Weights of a small class-conditioned image flow-matching model.
Model: 32-pixel images, norm layernorm.
Training: adamw at rate 0.0029, batches of 128.
Data: trained on photos of plants and fungi (iNaturalist), 45211 training examples, 64.3 epochs.
Rows from block 9 of a small class-conditioned image flow-matching model, named by matrix and row number. Rows with one number belong to one channel. Each number is 500 + 50 x the weight over its row's rms, rounded and kept within 0 to 999. All counts start at 0. Numbers have three digits each.
After each channel's rows are labels from the 100 images, of 14976 (inputs lightly noised), where the channel reaches its highest value: "strongest on" is what is common among them. Only what is clearly more common there than usual is listed. The data: photos of plants and fungi (iNaturalist). In brackets: how many of the 100.
# convs0: first 3x3 conv (model.decb.0.1.convs.0.weight, 96x96x3x3, each kernel summed), inputs 0-47
# convs1: second 3x3 conv (model.decb.0.1.convs.1.weight, 96x96x3x3, transposed, each kernel summed), outputs 0-47

convs0.53:450485493490549535492536556401516501510533507499496533574421590506465509479479591477491382426526560579527623404555502490493500492596527570559510
convs1.53:500506485483459590554476550551549517436498476611532455484546462544480433550546458586484445535532453479500495560394444533538535483550476521534516
strongest on: order Asterales (27); family: Asteraceae (27)

convs0.89:443519596472510609521566492494558437486479524494519490448502424492459504607435505510495493513499475394554525615514536597501511543508454495363484
convs1.89:466526489558469484553483598427461500539516450484451456474495542528527462426567468435512506451569411496522483544516481526537433517505557535536461
strongest on: order Asterales (30); family: Asteraceae (30)

convs0.77:521493410513465447555566541478544479555492516543469496494514431567542474528503480508484523524465590605478413451444449469588495580527620618440506
convs1.77:480485532521528577593513405473368510483511499510508460417526523493508560437457484464508558529565377545614588539496514552420508512535472467533520
strongest on: order Asterales (41); family: Asteraceae (41)

convs0.0:519452538451506590581508530456527405572540521510517496464546495531580476616525520464516455519552506531460471363475543537519507452480487525531484
convs1.0:479514495516526461527469415516478408436465528524384422457475517489402519583419449589491501557605482386567500533466463565506528584560533520524519
strongest on: order Asterales (29); family: Asteraceae (29)

convs0.17:477528625536527646452521592493590581470576522480475517458427442439488479587476520481528494553474508492553487504517522498483554576572467502475518
convs1.17:491468579463495607541490514519422452444562500450544559488557587592480483387509448526476412465493483540476470553492506500562489492414539501480424
strongest on: order Asterales (45); family: Asteraceae (45)

convs0.24:488519517510544492505545545508419383560461531486517524555598468483499543541488528494498499592531477534554511534474487424591454500453500538518510
convs1.24:504498478479512507513511486431490451476507470498488363437413466522369434497505441539449628478494560480575512466521438574454477507532548507479532
strongest on: order Asterales (30); family: Asteraceae (30)

convs0.29:475516530524494495502486448522489508433664520440495538525608485485484461487468498458499472513569588404452524591495457438538522561545498573549542
convs1.29:485453517450497469515455493524615506601459502532595392568467512520542538506529521449574510557498499602501519405569547554484464476494507420515499
strongest on: class Liliopsida (29)

convs0.91:497567592511577478456452466479526473464558517516515543497448441492449450560470451553490428450515596469552541522585454553475475505567533515518563
convs1.91:460555411452536561514482416462512482538501493476449364455513608569560504449406580472455507428494419544471465631516579514596496447558470525524477
strongest on: order Asterales (27); family: Asteraceae (27)

convs0.39:456565462463524497460481554601538566567606497559537560515500580499450461595507448538521585445493593598475453511624448529513474504527491494545479
convs1.39:553511584501512408557534564571558508495476391513526515462535445522569492457487527520496608489526553433546504437435615459556499446453557518450543
strongest on: order Asterales (54); family: Asteraceae (54)

convs0.22:490504508485518592489524506457576515451613512512612459475551483480472512497508611560495429473577496566478591553564541443567515514455499447418501
convs1.22:495440536575478484517469674479484535509476460526499494521450514548536458502578466497494437542537466511447459479382473532385559486518502493508483
strongest on: order Asterales (43); family: Asteraceae (43)

convs0.6:488464403467556483564525468515542530636590507546484461514466531516470502453580510562523423489458487581542555382523487507460490439531515526438520
convs1.6:537507412543476494452556478516432550440513499578590625468503560513574518571412517547431545508511588525531529569526554551444551386466476479551469
strongest on: order Asterales (34); family: Asteraceae (34)

convs0.8:522544490460508549405562526467453520523445506553423496653516483581439510480523533549482516517448576429572482513527486524451433610520533596461521
convs1.8:512523450513494508561520504424510509482541581419663457427512590495597456463473437499497393424486434433492532529479597507530536491483475439531478
strongest on: order Asterales (29); family: Asteraceae (29)

convs0.73:620532573536486486471531482431449513504546519459531502505535478512472472517374504459508562533462569400605493544519515468483559487596494539518530
convs1.73:479448614439538480371567557397510544497471510502484407480544461433609581450563487528580562582498520497513467443490558477543536601489492557493519
strongest on: order Asterales (40); family: Asteraceae (40)

convs0.65:585489537456563442475506429545437462454446495506408544504519561410530555529502492536579445541418459535615473463473531613407493437485506442468494
convs1.65:412507524577483534423552502399573581484455448573499611408489513524520490500508538496486403482495526438426488487608485459559499477482483578477484
strongest on: order Asterales (35); family: Asteraceae (35)

convs0.43:507536519489564478507507451588545412505547498494492519490499491440516454636492555585501463579549428462562657550561544499509525461503439430523485
convs1.43:501520493595369448446513570476478525541564423557450356535424600528455531417579457446483508395544483461461412478522488484456450483523540533524490
strongest on: order Asterales (31); family: Asteraceae (30)

convs0.62:569449532530478511587530465449501476507668526500562501511541556509456471503446485537495448534526558584530401494517434459578416496435515467521514
convs1.62:442453514491574576445484485573514535520444473525435458503508488454488531473500588559447542542489496483528551582496536578534547449552491479533520
strongest on: order Asterales (36); family: Asteraceae (35)

convs0.2:490559529487496532436494465526516454609477512465476503455521443455494469558543599548537470557414432547556443486488583526477429465536492526512527
convs1.2:510530547518540561495481560447424513464452486538477409430462494559563411507517458476496482437557522484452555562531500508490563505484476520476546
strongest on: order Asparagales (28); family: Asparagaceae (27); text has "yucca" (25)

convs0.88:449497505482608496484485530482519508580542518547613515482504510517457450460548617499480428471567462527460527489572569487503506484563519527528494
convs1.88:505530509476449587596527578432466571444478462484471350420459472501459468506508448531476469506468535466592455404519448495506534483546556488504539
strongest on: class: Liliopsida (30); order Asparagales (27); family: Asparagaceae (26)

convs0.40:526410534480509461479463482435597484610526494519469443435412500485508557414450473574526488469626596533501519510496503537423556482568480508512566
convs1.40:429498493484510519502584516470467506409472524422524489522574532516426488543493516493510534535450494468441452428419507464518517459467501523471464
strongest on: class: Liliopsida (30); order Asparagales (27); family: Asparagaceae (26)

convs0.59:367494399530567524466523484670549445490524502501445482567564444519499499525505447484545470516536513622520439421539589573504472428433478483533490
convs1.59:544563573556509374477484437464449582469412437515444570535417455416560526560566561540435519509570472468543483557540510448459544419514506461463494
strongest on: order Asterales (31); family: Asteraceae (31)

convs0.71:545504487573569484538531512557530485531583532523521486424401502486467498583521507502518415507428427550622499473562523416516513565528499468509522
convs1.71:571509575458538499660448436503434518425500467537570441537510510510581543328517499488480512519584537505482514555529492512491466476559504538450463
strongest on: order Asterales (31); family: Asteraceae (31)

convs0.60:314515472447514392504567489419513463579527519471524477597494514492506498523498551461537473514492396553519486506511505462515510488483534571526506
convs1.60:528491442509540497472446530436423467467427509528537308455474575511529449504434495531490504539499507517520608477554461552472526464502464510527483
strongest on: order Asterales (39); family: Asteraceae (39)

convs0.45:462488489508468555498473542513524493519423502399521472454530524444523499477552314417438527437577532552526523537500512509412549478507531534398575
convs1.45:524547541485500553575478494535487480445478475467423612535464501533346500528438552541508547473472498485490464559466481497550444480485479464498470
strongest on: order Asparagales (34); family: Asparagaceae (34); text has "yucca" (29)

convs0.85:446530504474598521537453543496548561485452510434459524527523553439492498561471224512525513548496512519488417495608530504538462490527454547498485
convs1.85:519457531495578547511532516524528522497502411511467573491546494534486487473521575496496419502525456398516551463413468493610526540484511496569461
strongest on: order Asterales (29); family: Asteraceae (29)

convs0.18:500503499509535441502518461566405471510568544502510535517433464429494453560373560541533502536534435551539563540563518566527545491559490554394537
convs1.18:472459506626459477491471524344535513478495476531501361548464594535437505457550478428479475541532487581574535512556496452485496536539531502526467
strongest on: order Asterales (38); family: Asteraceae (38)

convs0.46:588450438502534465526570508575510425517482528523547512504595464539488504490542581449478476485486608599479376431555469492589511476566490579482506
convs1.46:537551459470437481471488527428382546505437432552489397530391481449473504532499500533480532625461505573546635574472523564459470554486500431539551
strongest on: order Asterales (41); family: Asteraceae (41)

convs0.69:482527515544588481455541574425480500530499519560581546619621501455502503496495556499458539525514415373508514589532476553448571558490517493466494
convs1.69:439489486450430481451544490465562395543498461411456411480452572482544550447468501499455507480527568406494498499470538432518454490468470470487448
strongest on: class Liliopsida (30); order Asparagales (25)

convs0.48:555545536424590431449511522527424473475587507534512478450370527501463458527535501491520492483510438505504511509539519525411490504491412445481514
convs1.48:442484469607487512534522504454561570457473434501488579458463564487649501464428440519557486433479497702478526413488576426473511471473570559470448
strongest on: order Asterales (32); family: Asteraceae (32)

convs0.51:472512620553458504427523527426546447479492506492507438489464562471504498523525544448537520558589450399471489460473569480425574501444443464556532
convs1.51:574463482481508516569442479556492463466491501485492492523584440510493522487467521485541414453502550491340439379545486451483483433406476498485480
strongest on: class Liliopsida (25)

convs0.94:497509398473454543500487488523481465473419520496433497551567407488500525528421459480512549485450497491469440431433586534553500540436568473535492
convs1.94:495492537608467467547494571425475502548476468515506483471453488487533522505567495450527410544589461592475611556481550522507471520547534530500536
strongest on: order Asterales (42); family: Asteraceae (42)

convs0.26:489465525533474503488466492483518477429462501626488527486504452496545481452496648281558511520388468504476493468531482522488511426509564481442568
convs1.26:505532492422543527451580468424479567551577522376516532521496510472316615555423471585497529521566539506438501501465443480471398486511411513478475
strongest on: family: Asteraceae (35); order: Asterales (35); order Ranunculales (25)