Weights of a small class-conditioned image flow-matching model.
Model: 1.96M parameters, norm layernorm.
Training: adamw at rate 0.0029, 22700 steps, batches of 128.
Data: trained on photos of plants and fungi (iNaturalist), 64.3 epochs.
Rows from block 5, named by matrix and row number. Each number is 128 + 24 x the weight over its row's rms, rounded and kept within 0 to 255. All counts start at 0. Numbers have three digits each. After the name is the row's rms in percent of the matrix's.
# emb: conditioning projection (model.mid.0.emb.weight, 96x192), inputs 0-95
emb.0 066:137141100138115161130101157122094124170151126096106130131108121127082109152131140104135173155147130116109104135131111081136136132076115153069143138157097119110131128138147164135168047126129138097103129126137150153131118119123132157159137147101137146102135092104086099145105091150159136149
emb.1 084:100099145140109106150141099148126120100112114136108191109120114163126089175091128092162064138146153118152134114139109125115124122149177112134103129113112178136129153140124160133136156165139116138100117138135141191134100150123139149142140136114154136115115157179109134108127125138145129123
emb.2 091:139094130124093100112126093141112108100091121118104120090147137170095123191107113144152064136131129119156095123126124153089113106145152141117133127113134141115136163097117184107163104161128107120112110114136135205131127159128135111156147141114154162104134122154087098099119130139137129163
emb.3 074:136082144079113085119157077130121113058099145160119171134128152163127106138092114139181086140081143106174121117137165101106165104167156133136116145118133144128106117105126160130128159160129154170131121160141138166141134162106148088159104141133160088117126145158094121078139151146119117117
emb.4 062:098134152154141155156164108126127145127080090163104137075143120111128123154069157108165104150165130136136102155150113110128122147129166093123140126092138153113153129147112194152157122145135108132100096116122157149122106153149138166166162124156150155130108178155099158105130137126160127115
emb.5 086:114120154162101090120153116137108104113112107167105132118164101139082103170102108146142057134131145122149120143126140150090110096112148114113108131129133165110138168116109191118149117155130098127137094145135130198135101166131103125141142138101157127106119148166103129098118116134142141128
emb.6 132:144147098126137159135116173118111127141175141121150087166105129119145153103170137136103189145117124117103130109128137135162139137120072154103154137146109095125119075143127079141109122105127159124146140144136134060136139109118129142113122137126110087129157097091111126155116121137129103094
emb.7 083:149127117113138144147110158128121139195157149097106094135103151116136139135171143125053132108178128122106119112114153170118148144097102138116157134081145139101120138130136051121121133112115145106119113116140116110141144086122132137144117136136100047155146096092129136149121135117091107118
emb.8 078:154111086124116144116150122140096117185163179118063116196113140096133139143170128135093132120172132117098114130110123094116160112078099136074158147107133120081115115148097092124152069095106141088058136135132135135128159112119150116167106145108104095110164107111104120134114123157135114096
emb.9 083:132143115128129153123114189129129126152191135102143139179131129158102113136145130116101149143122154108123153089143123153136123126088065148079119142155092147097114087132129092141130128132141137127150142176140135090143118128109147141106122136096139060122154107130097127145121109128114098088
emb.10 105:117178110162126156141122170150098124194136130107079115165126124082124135127173137130110186141144128117089147146120110150129083135080084123087143132144134106113127103158123098133152053098119123094122131105137136086137135082119095164108137135115105128116145113096110118144113095126145113099
emb.11 121:130168126126136161144130176130097128153136138116119099191119130101149135105174146136113196147115118118098134120135126141148120145107073149106149140147118089114129079161132094144112099099126160124150144128136154049136150099122117159106138136136110094122140113093102128143117120132130109102
emb.12 096:115171134153116139138095175118071115166162126093104149138108104093129088091110137080125185146109136111109138134135111100141094128127115142095107135153092101112132114161150129137159090115129155120131131122132157099130114083120122167111147135106120128098115118092073104135122082138150140135
emb.13 085:110132117159117125137151149108093116154162155107099134201131122110127120117150124093091147159105159097108171138132086140138121121120106104061148138166120146109108087157122076139140074117136150119131129173140157117142120107092126144107129137096141080107135135129091146120129097144144109079
emb.14 070:124127102120142162145116127118104126135175141109150139146121147109154143092144146124087168142100122116131114121125140131150133142128086171130149148137119074149119076153115060148106135097135181147154156146141133042138151099119086136127111147135125087132150108105111119145132132147117111102
emb.15 111:111078133119123103136165058120128131088082143148129114100132149155120136156114134152146073140110117118166095154135132133107120129115171112139136136099163146148119147117130156134120120155156125119132130118136149195135146170116117118173125137151149176130105153164115131089135157144125120145
emb.16 081:149162122127131160129116171129112126177140132099091176187120127088160129109164130126090181125131134124101167104116117148146129133140094151128132131175126109115126120149106067130137106093095143127107134116130119066129136076123118149112121133103102108122175110105125128167120127131124133122
emb.17 120:140148092150126150134117159121112127176159155101166111149097126094125150065177135130085192138125109122094121162121117123174127135110105151115159140142102079156112104154135090133103098092148150108117143134133130070130138093114118155109103140131108134116123097099140119170110101151154151107
emb.18 098:129108122137108088127117107138118120084124124145126145069150134172081103181053125128159083147108139109165119141135114116109114113168156110131120138117119161137114135111138165128152159179121108155131119137138141198137109155110136121140122141121163143115095122157087111114133107143143151146
emb.19 091:145121103147115108072127147103131106094148107127197045129135103110139152078162096152138170136098110129103105167126146131161129102152103120102131123131074099125133100096123159100091113123154097131133110136134126106133106160132111117087130132116130179112108115136135127137106104120170155111
emb.20 104:123177172128124113109121161112142117105136115124114154141155097114165150082133105077134189118122132137098178119113111133157141121188148135176120115153102123115140126121162077111114145111098099156134106110123126074124123095131134118070149123113104137121148129100159121163129144110119141145
emb.21 101:087154141105133127155129124113110115099140129146175137154152122124134135093131133098107162152089130113127146115137142154152129130145099141132131137133126100152118068157128071149089161116152173153194134169138150048141123114111087144099126134142130098125121144117116142128127133127107107088
emb.22 091:120112133163138116141186099147118140099085150156104077122132146113171166122173141149115111150155140111142082153148138131099118143088130083104166144064141143116120118143109129146108090137145121127095131138140149145143132176118096125132136131164145129146118167180110160094125150135167081088
emb.23 072:100128118147106124145105128120099105146154127113115174120154115137094065158080119122118096131108161104159157125132116125096086106158102082109092148163140174133103120124123104134147160162125122145162130152143129132140088114110100140128100143110149072103093144153085128120144104152115108114
emb.24 077:135152125126110105124086165134110108089165127120119177146114117183125101132113127076133169145093157109128161106129123124139124106133105166101102140156055114126118097132145090134142137128108154160130161154136129107135120113110136126105125142096132082101139096097097105153132095147132141138
emb.25 072:085178153153160159174184144112135147139075137136128126112158134107112135123110165114154132153153136122132127145157110123153130158101149119118154148116147144125122106167112137165140116136162141134147130125138174123139130134123129187135127136157145129151123184140121166099139139131152140109
emb.26 128:141151115121137152130132155121111134201156143094120134160119137065142156077168136158079176113134112127103133132116148146151129141104089167156149133125156089140125145141127084127132115078129159113131139123130115067130169078129122127115120131136093113132158114086127123173123142129120122125
emb.27 115:089124174114098100144135092120108104102096139147094157124119131146086106159084125096127095160113153102160140138149101134108119110126170113129113137114152155129120144127164123137131108159148137132151137147140166175141149135104111132151141138127150124103109160131094131077130142146114119165
emb.28 076:107122111159108106111135115103132109115122119140177071067169117135126106129105107133144079143135138115139093168133141135134118106137157097078117128102102136140119145125124173112105154157178099126126114130137135157136063161120071130127123134130153146115081160172118157102123103134161137137
emb.29 082:147094112066113127129086118146121111117171140113149166145106136168107125147143128097130123126123117120130105078121151125142176110136110193142119133129115113129124103110110106116122185128125176132132115160132115119131151134123121086152123137109121072118161092119121103134117141136079093143
emb.30 061:116167140138120136131138160112100111101133130152126156170146126177102115168093128093130143166107157096135175105146109124137113109088094122096113140157120145145103102139178089154156134138150147130158130183145151146147126135100122147107116141100142140117135131115085110134108125138109136117
emb.31 055:097128107114112113110118101104087111093107144135144147104106136111137110072124119082117158142105110098126132141147094073161133118134172121138101144111116090135110113142178112128112130122166186120133155135144167113144171119096096125147124143133105153108088138136083124073142121140108139145
emb.32 084:146149122125123137126105187144089116161171130127109140186081103118137123101164129113095185142137143116098147095119128134132128126138072160108143136152094109092127093131137106135140079101098156131125125148136125067134133088120142134104136139105112073105151093101092121151109115137127104114
emb.33 087:173146109130116133093085138136147134163145117109159139090117117110114132105130121144172155106144114148120129142097130100145124122139130164162102113161113097146136183108131186098136135110102102128107122110110081132105123128146135108116128122114132191114138107125166097183116108131154177180
emb.34 089:130145144123114102106147152113111091097139104141149122175173098131167128116140094145121151148081151114121149121132161162135149095158081109119116132157121138110126079112111084124114165127118116174168098155137138061139102135115129117058132135112133085108142141136110150101120132129115112094
emb.35 106:135091102136121117124147090135150128101103116153170083085156136165100138170131125170169075138129128129150086140138153132116138121124140113102133128119124141144131124124086200124117151155160104126110113123132125190130108183133110124148128135134158152129118145185130136096110129138153129123
emb.36 175:115088119134116101126131085120140124074110104145175076071149130168120129156112120156153074132125117125151093147132142143109124119136157085118126128111129149150127138108122178118098161162153093131131118119133127171133084179128114132144126134147150160128081148178119141099131135135136135128
emb.37 073:113120074145108089133060105153110114120166127109153160095131134161095104145124136134138119141087129115144141150112104137117070116137097127123115141188116108181112101132125154125132096150129135116134158136140099137135094127115108143118104149105141176105091096148120059164133101158144127132
emb.38 079:143144097146118137119079178139094135149167125091115170154098129153106098153125150136140157144109135107124162123140121120116089129112082149110113141184103120114122124129142115145160083125102128115128144142138132121137123108114130144121136138089133135105136103116071090156142097137128130139
emb.39 100:167152109111118115096091136140132135139165094117163150094125131152086111130123134171169122110108131138143146121118165132121106119119092172150082117189111117150148164097136181124147135133113111124147141140113076154114125148147141101106149119109137174112139104125126092181132120124118167165
emb.40 088:165156139109118131090115151142143123167155142081114199144110116108134142112132111110146157100162137149122142112099120099132147113135138179187102121151132113098132172091124118099167115102072121142108125134113101107108160114142142081111116126109121133114185115108172101175124145134132128143
emb.41 106:168083151099115103118130108150142127131133158117069183121133158139135100154088120120103074118154158117165127112133143124097164117135156130160113133096165168097122174104115117124155169150100144153093117137132119180133153133118170090152129131125148087131145132147115137112141146134115122157
emb.42 100:134128116127130145150079165143098123153174138108093186166113121122143082128104140106099150135096154112136157072128115114116099132164076137132109142162127113112117084143133062144150133129090159151150147134138132082137121077118126142119117141099124064120139104107089117128137099144118101131
emb.43 090:089116150118100102122131082123111103107135159116106172129122130138103082140095110090123065124103144106157131113137099125104105105140163125118097141138122142120105136106124124119138095152146139126141138144138142183136134130103112114155109143103143122104116152153098136075144128155125103169
emb.44 079:119102118167118132152129160154116118102129121132099118196145126153144106182117129153140118144101154108144148110141124136070105126138092080073132144145136180083110078128117116142125138163108097142145121135145149126144091132108120160115113146106152061119110125154095141086131095146125093084
emb.45 075:084160173182135125146175125117099127097111122142140077116162117089144143097148134109139139162124130109124122170152112123134119141130154104093154141113120122136123121169147160145083095123176138131146122133139179131137114145112105172109141137141137160127081172149086161103112131134171145109
emb.46 081:120158131153116140140141162124068102141124140142079106168116107113117127147121131113132166165125140100110135139132102105135118118093093122062158148132124123089116093149142118142171059123121146119136131144144162111144155114109143154114129144130123102106141108084068120115102103154145112095
emb.47 047:123120137128082082117094119162085100136102134143084161069120136130099126159122109147121094124122123107141120150114144177106085099156131114163110143067154126147116200136133137112141146142116101129115134084138105131134149105114133140142116147131102118082127109122090068113156120159122131152
emb.48 157:123107112116175159138125126126214190111118122144141132131105130132132139110125151113139125093133109181122166117139089089161174175128155145139117106134118134153133092144126132146102154110146130118095148112101105132109130129155147119125121082143118135174123128113219141157127139084108163137
emb.49 182:132107135124170153143154108129201171123093130137153080099144145135140155144140140149144098114169116157144105141139139129127151162124170098152151120097160154133134138126115168135110166149140111130121121105123124150126120159149127135142125109176143134188118163156192165117143154087124129119
emb.50 063:102128142102101095109115084106109110037097111179182132100093126153073139131079127099145119154082126113142116158141104120179154105150149141136111132130101110143132103123152139127087126130156147152148148170128138134127151172117097100148147132134139170098096134117089107117134142137129174150
emb.51 086:108094119149113118131171121135116101129107146142086096196161110126139102147124099136118119145103157109122156141138110143109138106115132073064129134124138169091109049132101084121129092143132112137128113136140167147141098131101145135104119138099147092119118152144119170071122091139132097069
emb.52 128:147161118134129147125105190138106122168174131111127147177103113106142138094162127123097188130137134121096158104121130134150118128123072162124133132156102099118124108137136075135135099093104142128132135134129123057129133085122132131096124131107106095118158098091122116168119118130133118110
emb.53 080:133106115134114121126073116131104133123146132100152174070124144148140114129070138109107110115108118115155147133128104122147126124164136137173100141160106122190119163146147136125098176134150125133132154107126116125124114124120143148150120130113129188107081117137110087175161127142111172184
emb.54 113:129116159108108092124154079137129118114081145149082165101144157147114119171088117124135056124139142110158121120129136145106126111135178125153118136091157154127116182116112149122153150154131138137129121124137123204137157143112132097159123137136135139125140150141114126089139152136110117162
emb.55 189:117097148121121096131157078121148128078080119155144110073145138162110131161101124138155066137127132122160103153140130137111133124133187100136128132102148161144125156115125182128119158166150112139131120128135139195134120175123129118157127134151154165133103158168125144093135155137130138137
emb.56 075:082145133151110131147110132135057109138139139099086157181123132127115122134149133089115155148095138091118152125128103131117101116100109112100129143154135112122101087160152062136132061104132145113126153139143160113141133097094099152143110144095115099097119120103061105112131115153118118118
emb.57 207:120089145127129096129150083125158133064087117152158092081146141166124134153113125140152078137127131124161098152145140136112137125131179094136127132097140161144125145113125176130101165165154108143128124130134141179134106182125122120151129131157157159142091164174128149093141152129136135128
emb.58 063:123094150104137109132165088123093119106131178124102151181140157104184141091129133125089138146113138091143122128145135103130180123120129115139152158078162120125093117154137069150106147115139167148138155145147174109149156122090137122161092146142122105133117140127073134096153157154132118108
emb.59 065:145141095142121157105144154127123114163138124124179074090166117104111147123142115169140113139190119127112078140125167134135149115124096165105153127121114097122133126116083184115124118121139110114129101117131124118129090147131104141141132135135133131113137133152122130119097121132162135087
emb.60 063:146139160137104092103145133125106097078133142183148084156103121144127150121146112098142144173166141111128066147139159098114156094132149152100141130078074111109127125122121181129131110128142140121102110181140160157138139178115068113138144141143145162102124137138100108103084120140165123147
emb.61 144:129164120140146171144133179130109133175132136103135099191127129093146146106171140143092184140126124119097130108129137149147117146108077140112151136142130100112127081155113076141109105099127148123153134116134139044135133097122108161100131133129114084138153121109114140130124118123126095072
emb.62 110:134164134127134158140141158125087129194136152095089122187132134058133140091175137141078169125132122117095137119120129160134108142106087146128151137131159101117127118154127061133135078086123155105147140114132143073132159075121111144124133132128097078125163123097096137127135133126125096106
emb.63 107:106119159111101105137108104148117107107121127120131187097136122176093096167087115084133085124127139113154148117125102140118129105134174134162086133139134165158116167117154139114127166158144124130147123136134121178132130138112136131144120136113143138110111130144119111122131140145092141184
emb.64 098:133083154114119092128163078133137119104090146127104134143161159158122134178124116148142070135127145109164121147140151137085148112111172092122140139092167176120105165118104129130132164164125118154125116144143140189145137169107130101149106139144158097135124152164117134086139156140111098107
emb.65 077:143148110163123132130085158107107127144149104100170083097109128099158135087139134131112193149118120121113116165134155145154107135136099136113147134121090082143138126152165121133108117113144128130127141108136133075135111106129098165116142137137119157114107109101095104172123103138161168139
emb.66 070:120104114128111104119118144132094093100142129133140073161111127161144131157126105139102144150114134096107124143123136136102136095123064105057148150145109120110095072117113078121105100137123112129148114142153146090153101121093129131105095155101126114112119090111101134112109083152107095079
emb.67 057:111148110102088131098143138085087094108103129138161080127120124142141139114140104118150138150141114100096089111131139135122143091116106155077131135114100083091112122115119180110119118112164140099151100135143161114141122147100090110147135144131114133089136123115080102099099125140112104129
emb.68 093:095122144094111101136121084119113117089114140149100206134100129158082099148081124089115095140090140104159161108138095133115114116136145137140092137149147141148107139121139099135136113146134153135162122168136134169137159130101138105144120135107145142112123143137094120099134151141097130165
emb.69 126:154155123107138142134131158120112130161154155113113136178121138094145148092161135131075187131115125119100148118126150134154146139119087159138150139140128093128118100149130058139114118096114169131141138121133140056133161078117133130113118134131099087132156110080127125162124141131121121115
emb.70 059:113129129115092133109131130101080098147105122122115099145138122090096098108123103105074139118117116111091118153108123111152148107119149082098116130096131115111116135117116079097126074124155136116136112135136123132136136092115132145122112141102108107088114098097089106091123079136116148075
emb.71 090:171154114128119126093090138133150125160150110115163143081135106114107122099123110146170148104138118149123138141099141109145111114148127168166094116168110098155137185102133190097138146123107104136122122110118076132113120128147130112104125129114128183119134113130172094177115112130152176172
emb.72 112:129134104143133144126134153121084126163146148105141075151123140067154151069154133154082184128142111110094109163122137117148133135104087121111163143101134091139112119154146087132104099099145137114127135120136139063136133100111122149121110137145095119126107107100099123142121113140138120096
emb.73 108:132160126150120135137106174129068106161146120107107123177103114097139122096169130103095187150106137110106145124117119133132097124122074139107141138148121097122128106151162071134138092099113146123139139128139137067138139080118125151104135138114109103107144096096079103143110098140138125119
emb.74 086:136108099129125132137165114112101122139112127169145054075123132134124146139121126152138107155159113109117074165133159144140132130119133121097170132084137125136127117127108170134131124144157136105130100131136141146139117162120109137147144132167134141128110131139095152110091126141139096096
emb.75 104:152178116154132148129108172133093124181166124099093162152125111097143131121137134116110180135127140119107161106117117139144082132124074158116134133161110094117133120152120092137180091108092142119126126125132127087131144077124114143107139136114106119120169094096102106165119114131159112131
emb.76 083:127147167163126102135162163134069107153168141120099114190125121092135120078130124136081167149125164095116119153133158117113118122101098107099158150095147123089105123141153068140145085114112132140132138152145165096146124099099129131122112143127121090116131125098062152103122109153151118076
emb.77 117:168150090123134153115102184146120131161167133115108153171111125130145123124152136135134179131122130125105149087120140113143135131124076172112133133168096106094132076127116103135157121109089143132116144116129109083130126094131159129106129130094113079125180081097114103156132101128128113091
emb.78 069:101133162137118123159194107098112113159114148146139118109111122113108119097136123135087083143131136122139093137129129148118096130092158147141140134075142124156127173130154149132135132128178155105152119145140137174138164132123118142142133139149128149127123150140128158102090149151134133186
emb.79 054:101128163127105118131132113140103113095110108173095174116129115168121097179104116086127098135104122112151172131125084180111089123156154097138109131158143166139135136108117135121157122156123112135146111120138138159140133132120142124122154132109129156112115134164079141114133145122101113173
emb.80 100:156154144103119125088124147137143119154150139089111202151115113115141140108136107111140153101146137147123147104102126109124142110133132179190099120151137117098133164089129105102162116104073119144120123140115105099112161114140141076106119126106119125115186118109169107164126153131120117136
emb.81 182:132107135124170153142154108129202170123093131137153080099145145135140155144140140149144098114169116157144105141139139129127151162124170097152151120096161155133135138125115168135110166148140111130121121105123124150126120159149127134142126109175143134188118163156192166118143154087124128119
emb.82 081:152128155115130116130134148113108124141168145119091187193111137114160117094148129101073174136105144106129161111136144125146161126152116145128131145143114124111114124143149059142128136112124166157120138168137152090140154093109161113109124137118124082123154108103094130157125145128128150129
emb.83 076:136126125151123126138098152136107131108179143128118190152085120162129099114105142073126148145104159100143178089138095099161137129154127156130102140164076136137117103153160088149133133130144170144118154153135135144136146117102161135133136136099134108113135116115087107151127108135142160161
emb.84 125:129143136127157164150155157120146148180103151094093084126141156091140154137145139129077130108177119130107123119131129149129150156106135113136167135075169149111125145137123078129135143124134138103137124085141139118144157095128117152138122132162099076176150133098147146132146149095102099097
emb.85 072:107119098161114102145082125154090106121133130108116137124119125148096105163117126107109123150123129097118133146107107153104079117128076098073144146134105125158094107142136093122141096140109118115131120142155129122151104104094107169123094158102126147108099080126093102128097078159136109102
emb.86 067:140118103101104125111111090144132120124111131121148165073140130169097132163131111156167076102141107132133118110090121134126131114177134164180113125147138106159127161098101183094137152126120120111132105104128081151122136142127121101149121135129119163115154111149153085124130148136097107148
emb.87 093:147166114128132165110107182121096127165152138107126082159118133091131136097162131122120193134130106118082123121121144108160130132109086150100147136139115080096122106138136109128143083097125146104134146109136137075136138101121133146118124137118092112125144093076103104138121099127130127108
emb.88 084:100139142148100080122105145113094088071134115121172132153164095140140130081151101132133181140058131114130153125113128138133102096169110112160114139166123124148120098117179074109091147129122105160154137131141135081134110122116145139069114150107128143096116117134104138148126121150140132131
emb.89 072:170079103151118111125117108165127128147123152101053116143132156135153125193130125143111096117151142113139117118122120138083117120129132092098147139104128164105107139123088099121148123145083088132073122104137116176135109120114151120157099143102140100130142091152117110124149113150141102103
emb.90 182:132107135124170153142153108130201171123093130137153080099145145135140155145139141150144098114169117157144105141139139129127151163124169097152151120097161154133135138125115168135110166148140111130121121105123124150126120159150127135142125109175143134189117163156192166118143154087124129119
emb.91 056:143145127101121151113097117135089122176155146096045177136118141083094101173104137121103115108146126112117139078116130103119103122115083135116130144129156112107126163136084076120182093116093146119111137100143112126142159093127134118169122146107094065123154108115072102106150137133107096128
emb.92 117:123081129129122086138146073130129131084099130151140118072143147164110134163096134163150068140111128116173101155138144136106121126124162104147132137104162150163120164118133177138132153166147119140129131131136137198134128177118126117159122137154150172129101151165110119107138155143126137134
emb.93 090:146124134123124151152082147176113133133143119117063216152101125155106099192091148086136133141145147122144151099122093107113121136134119163129123135148132141114127137134115125141194121142073143142102126133134117145131136105127156137140131138092133122116160089106108089154108114144117116157
emb.94 082:149110105123085107108083155113100095132189101117159184122094122194110082142090110130133131141099145113145148097115138126125130095134117144124095134178088127127127127097149134112151140149114129147126130148137117143131108130119173125132129147072148105085124091135082098134113087154131149140
emb.95 086:137139088144119133111126164114103111110140097137185063121105101119169135092167116140134181144112111126094112134118145124163131117141088124089141130132074102121144084126143126113090124118141115124126113114135129067134102131136122144107143140124117116111102098121098126147108095131159150100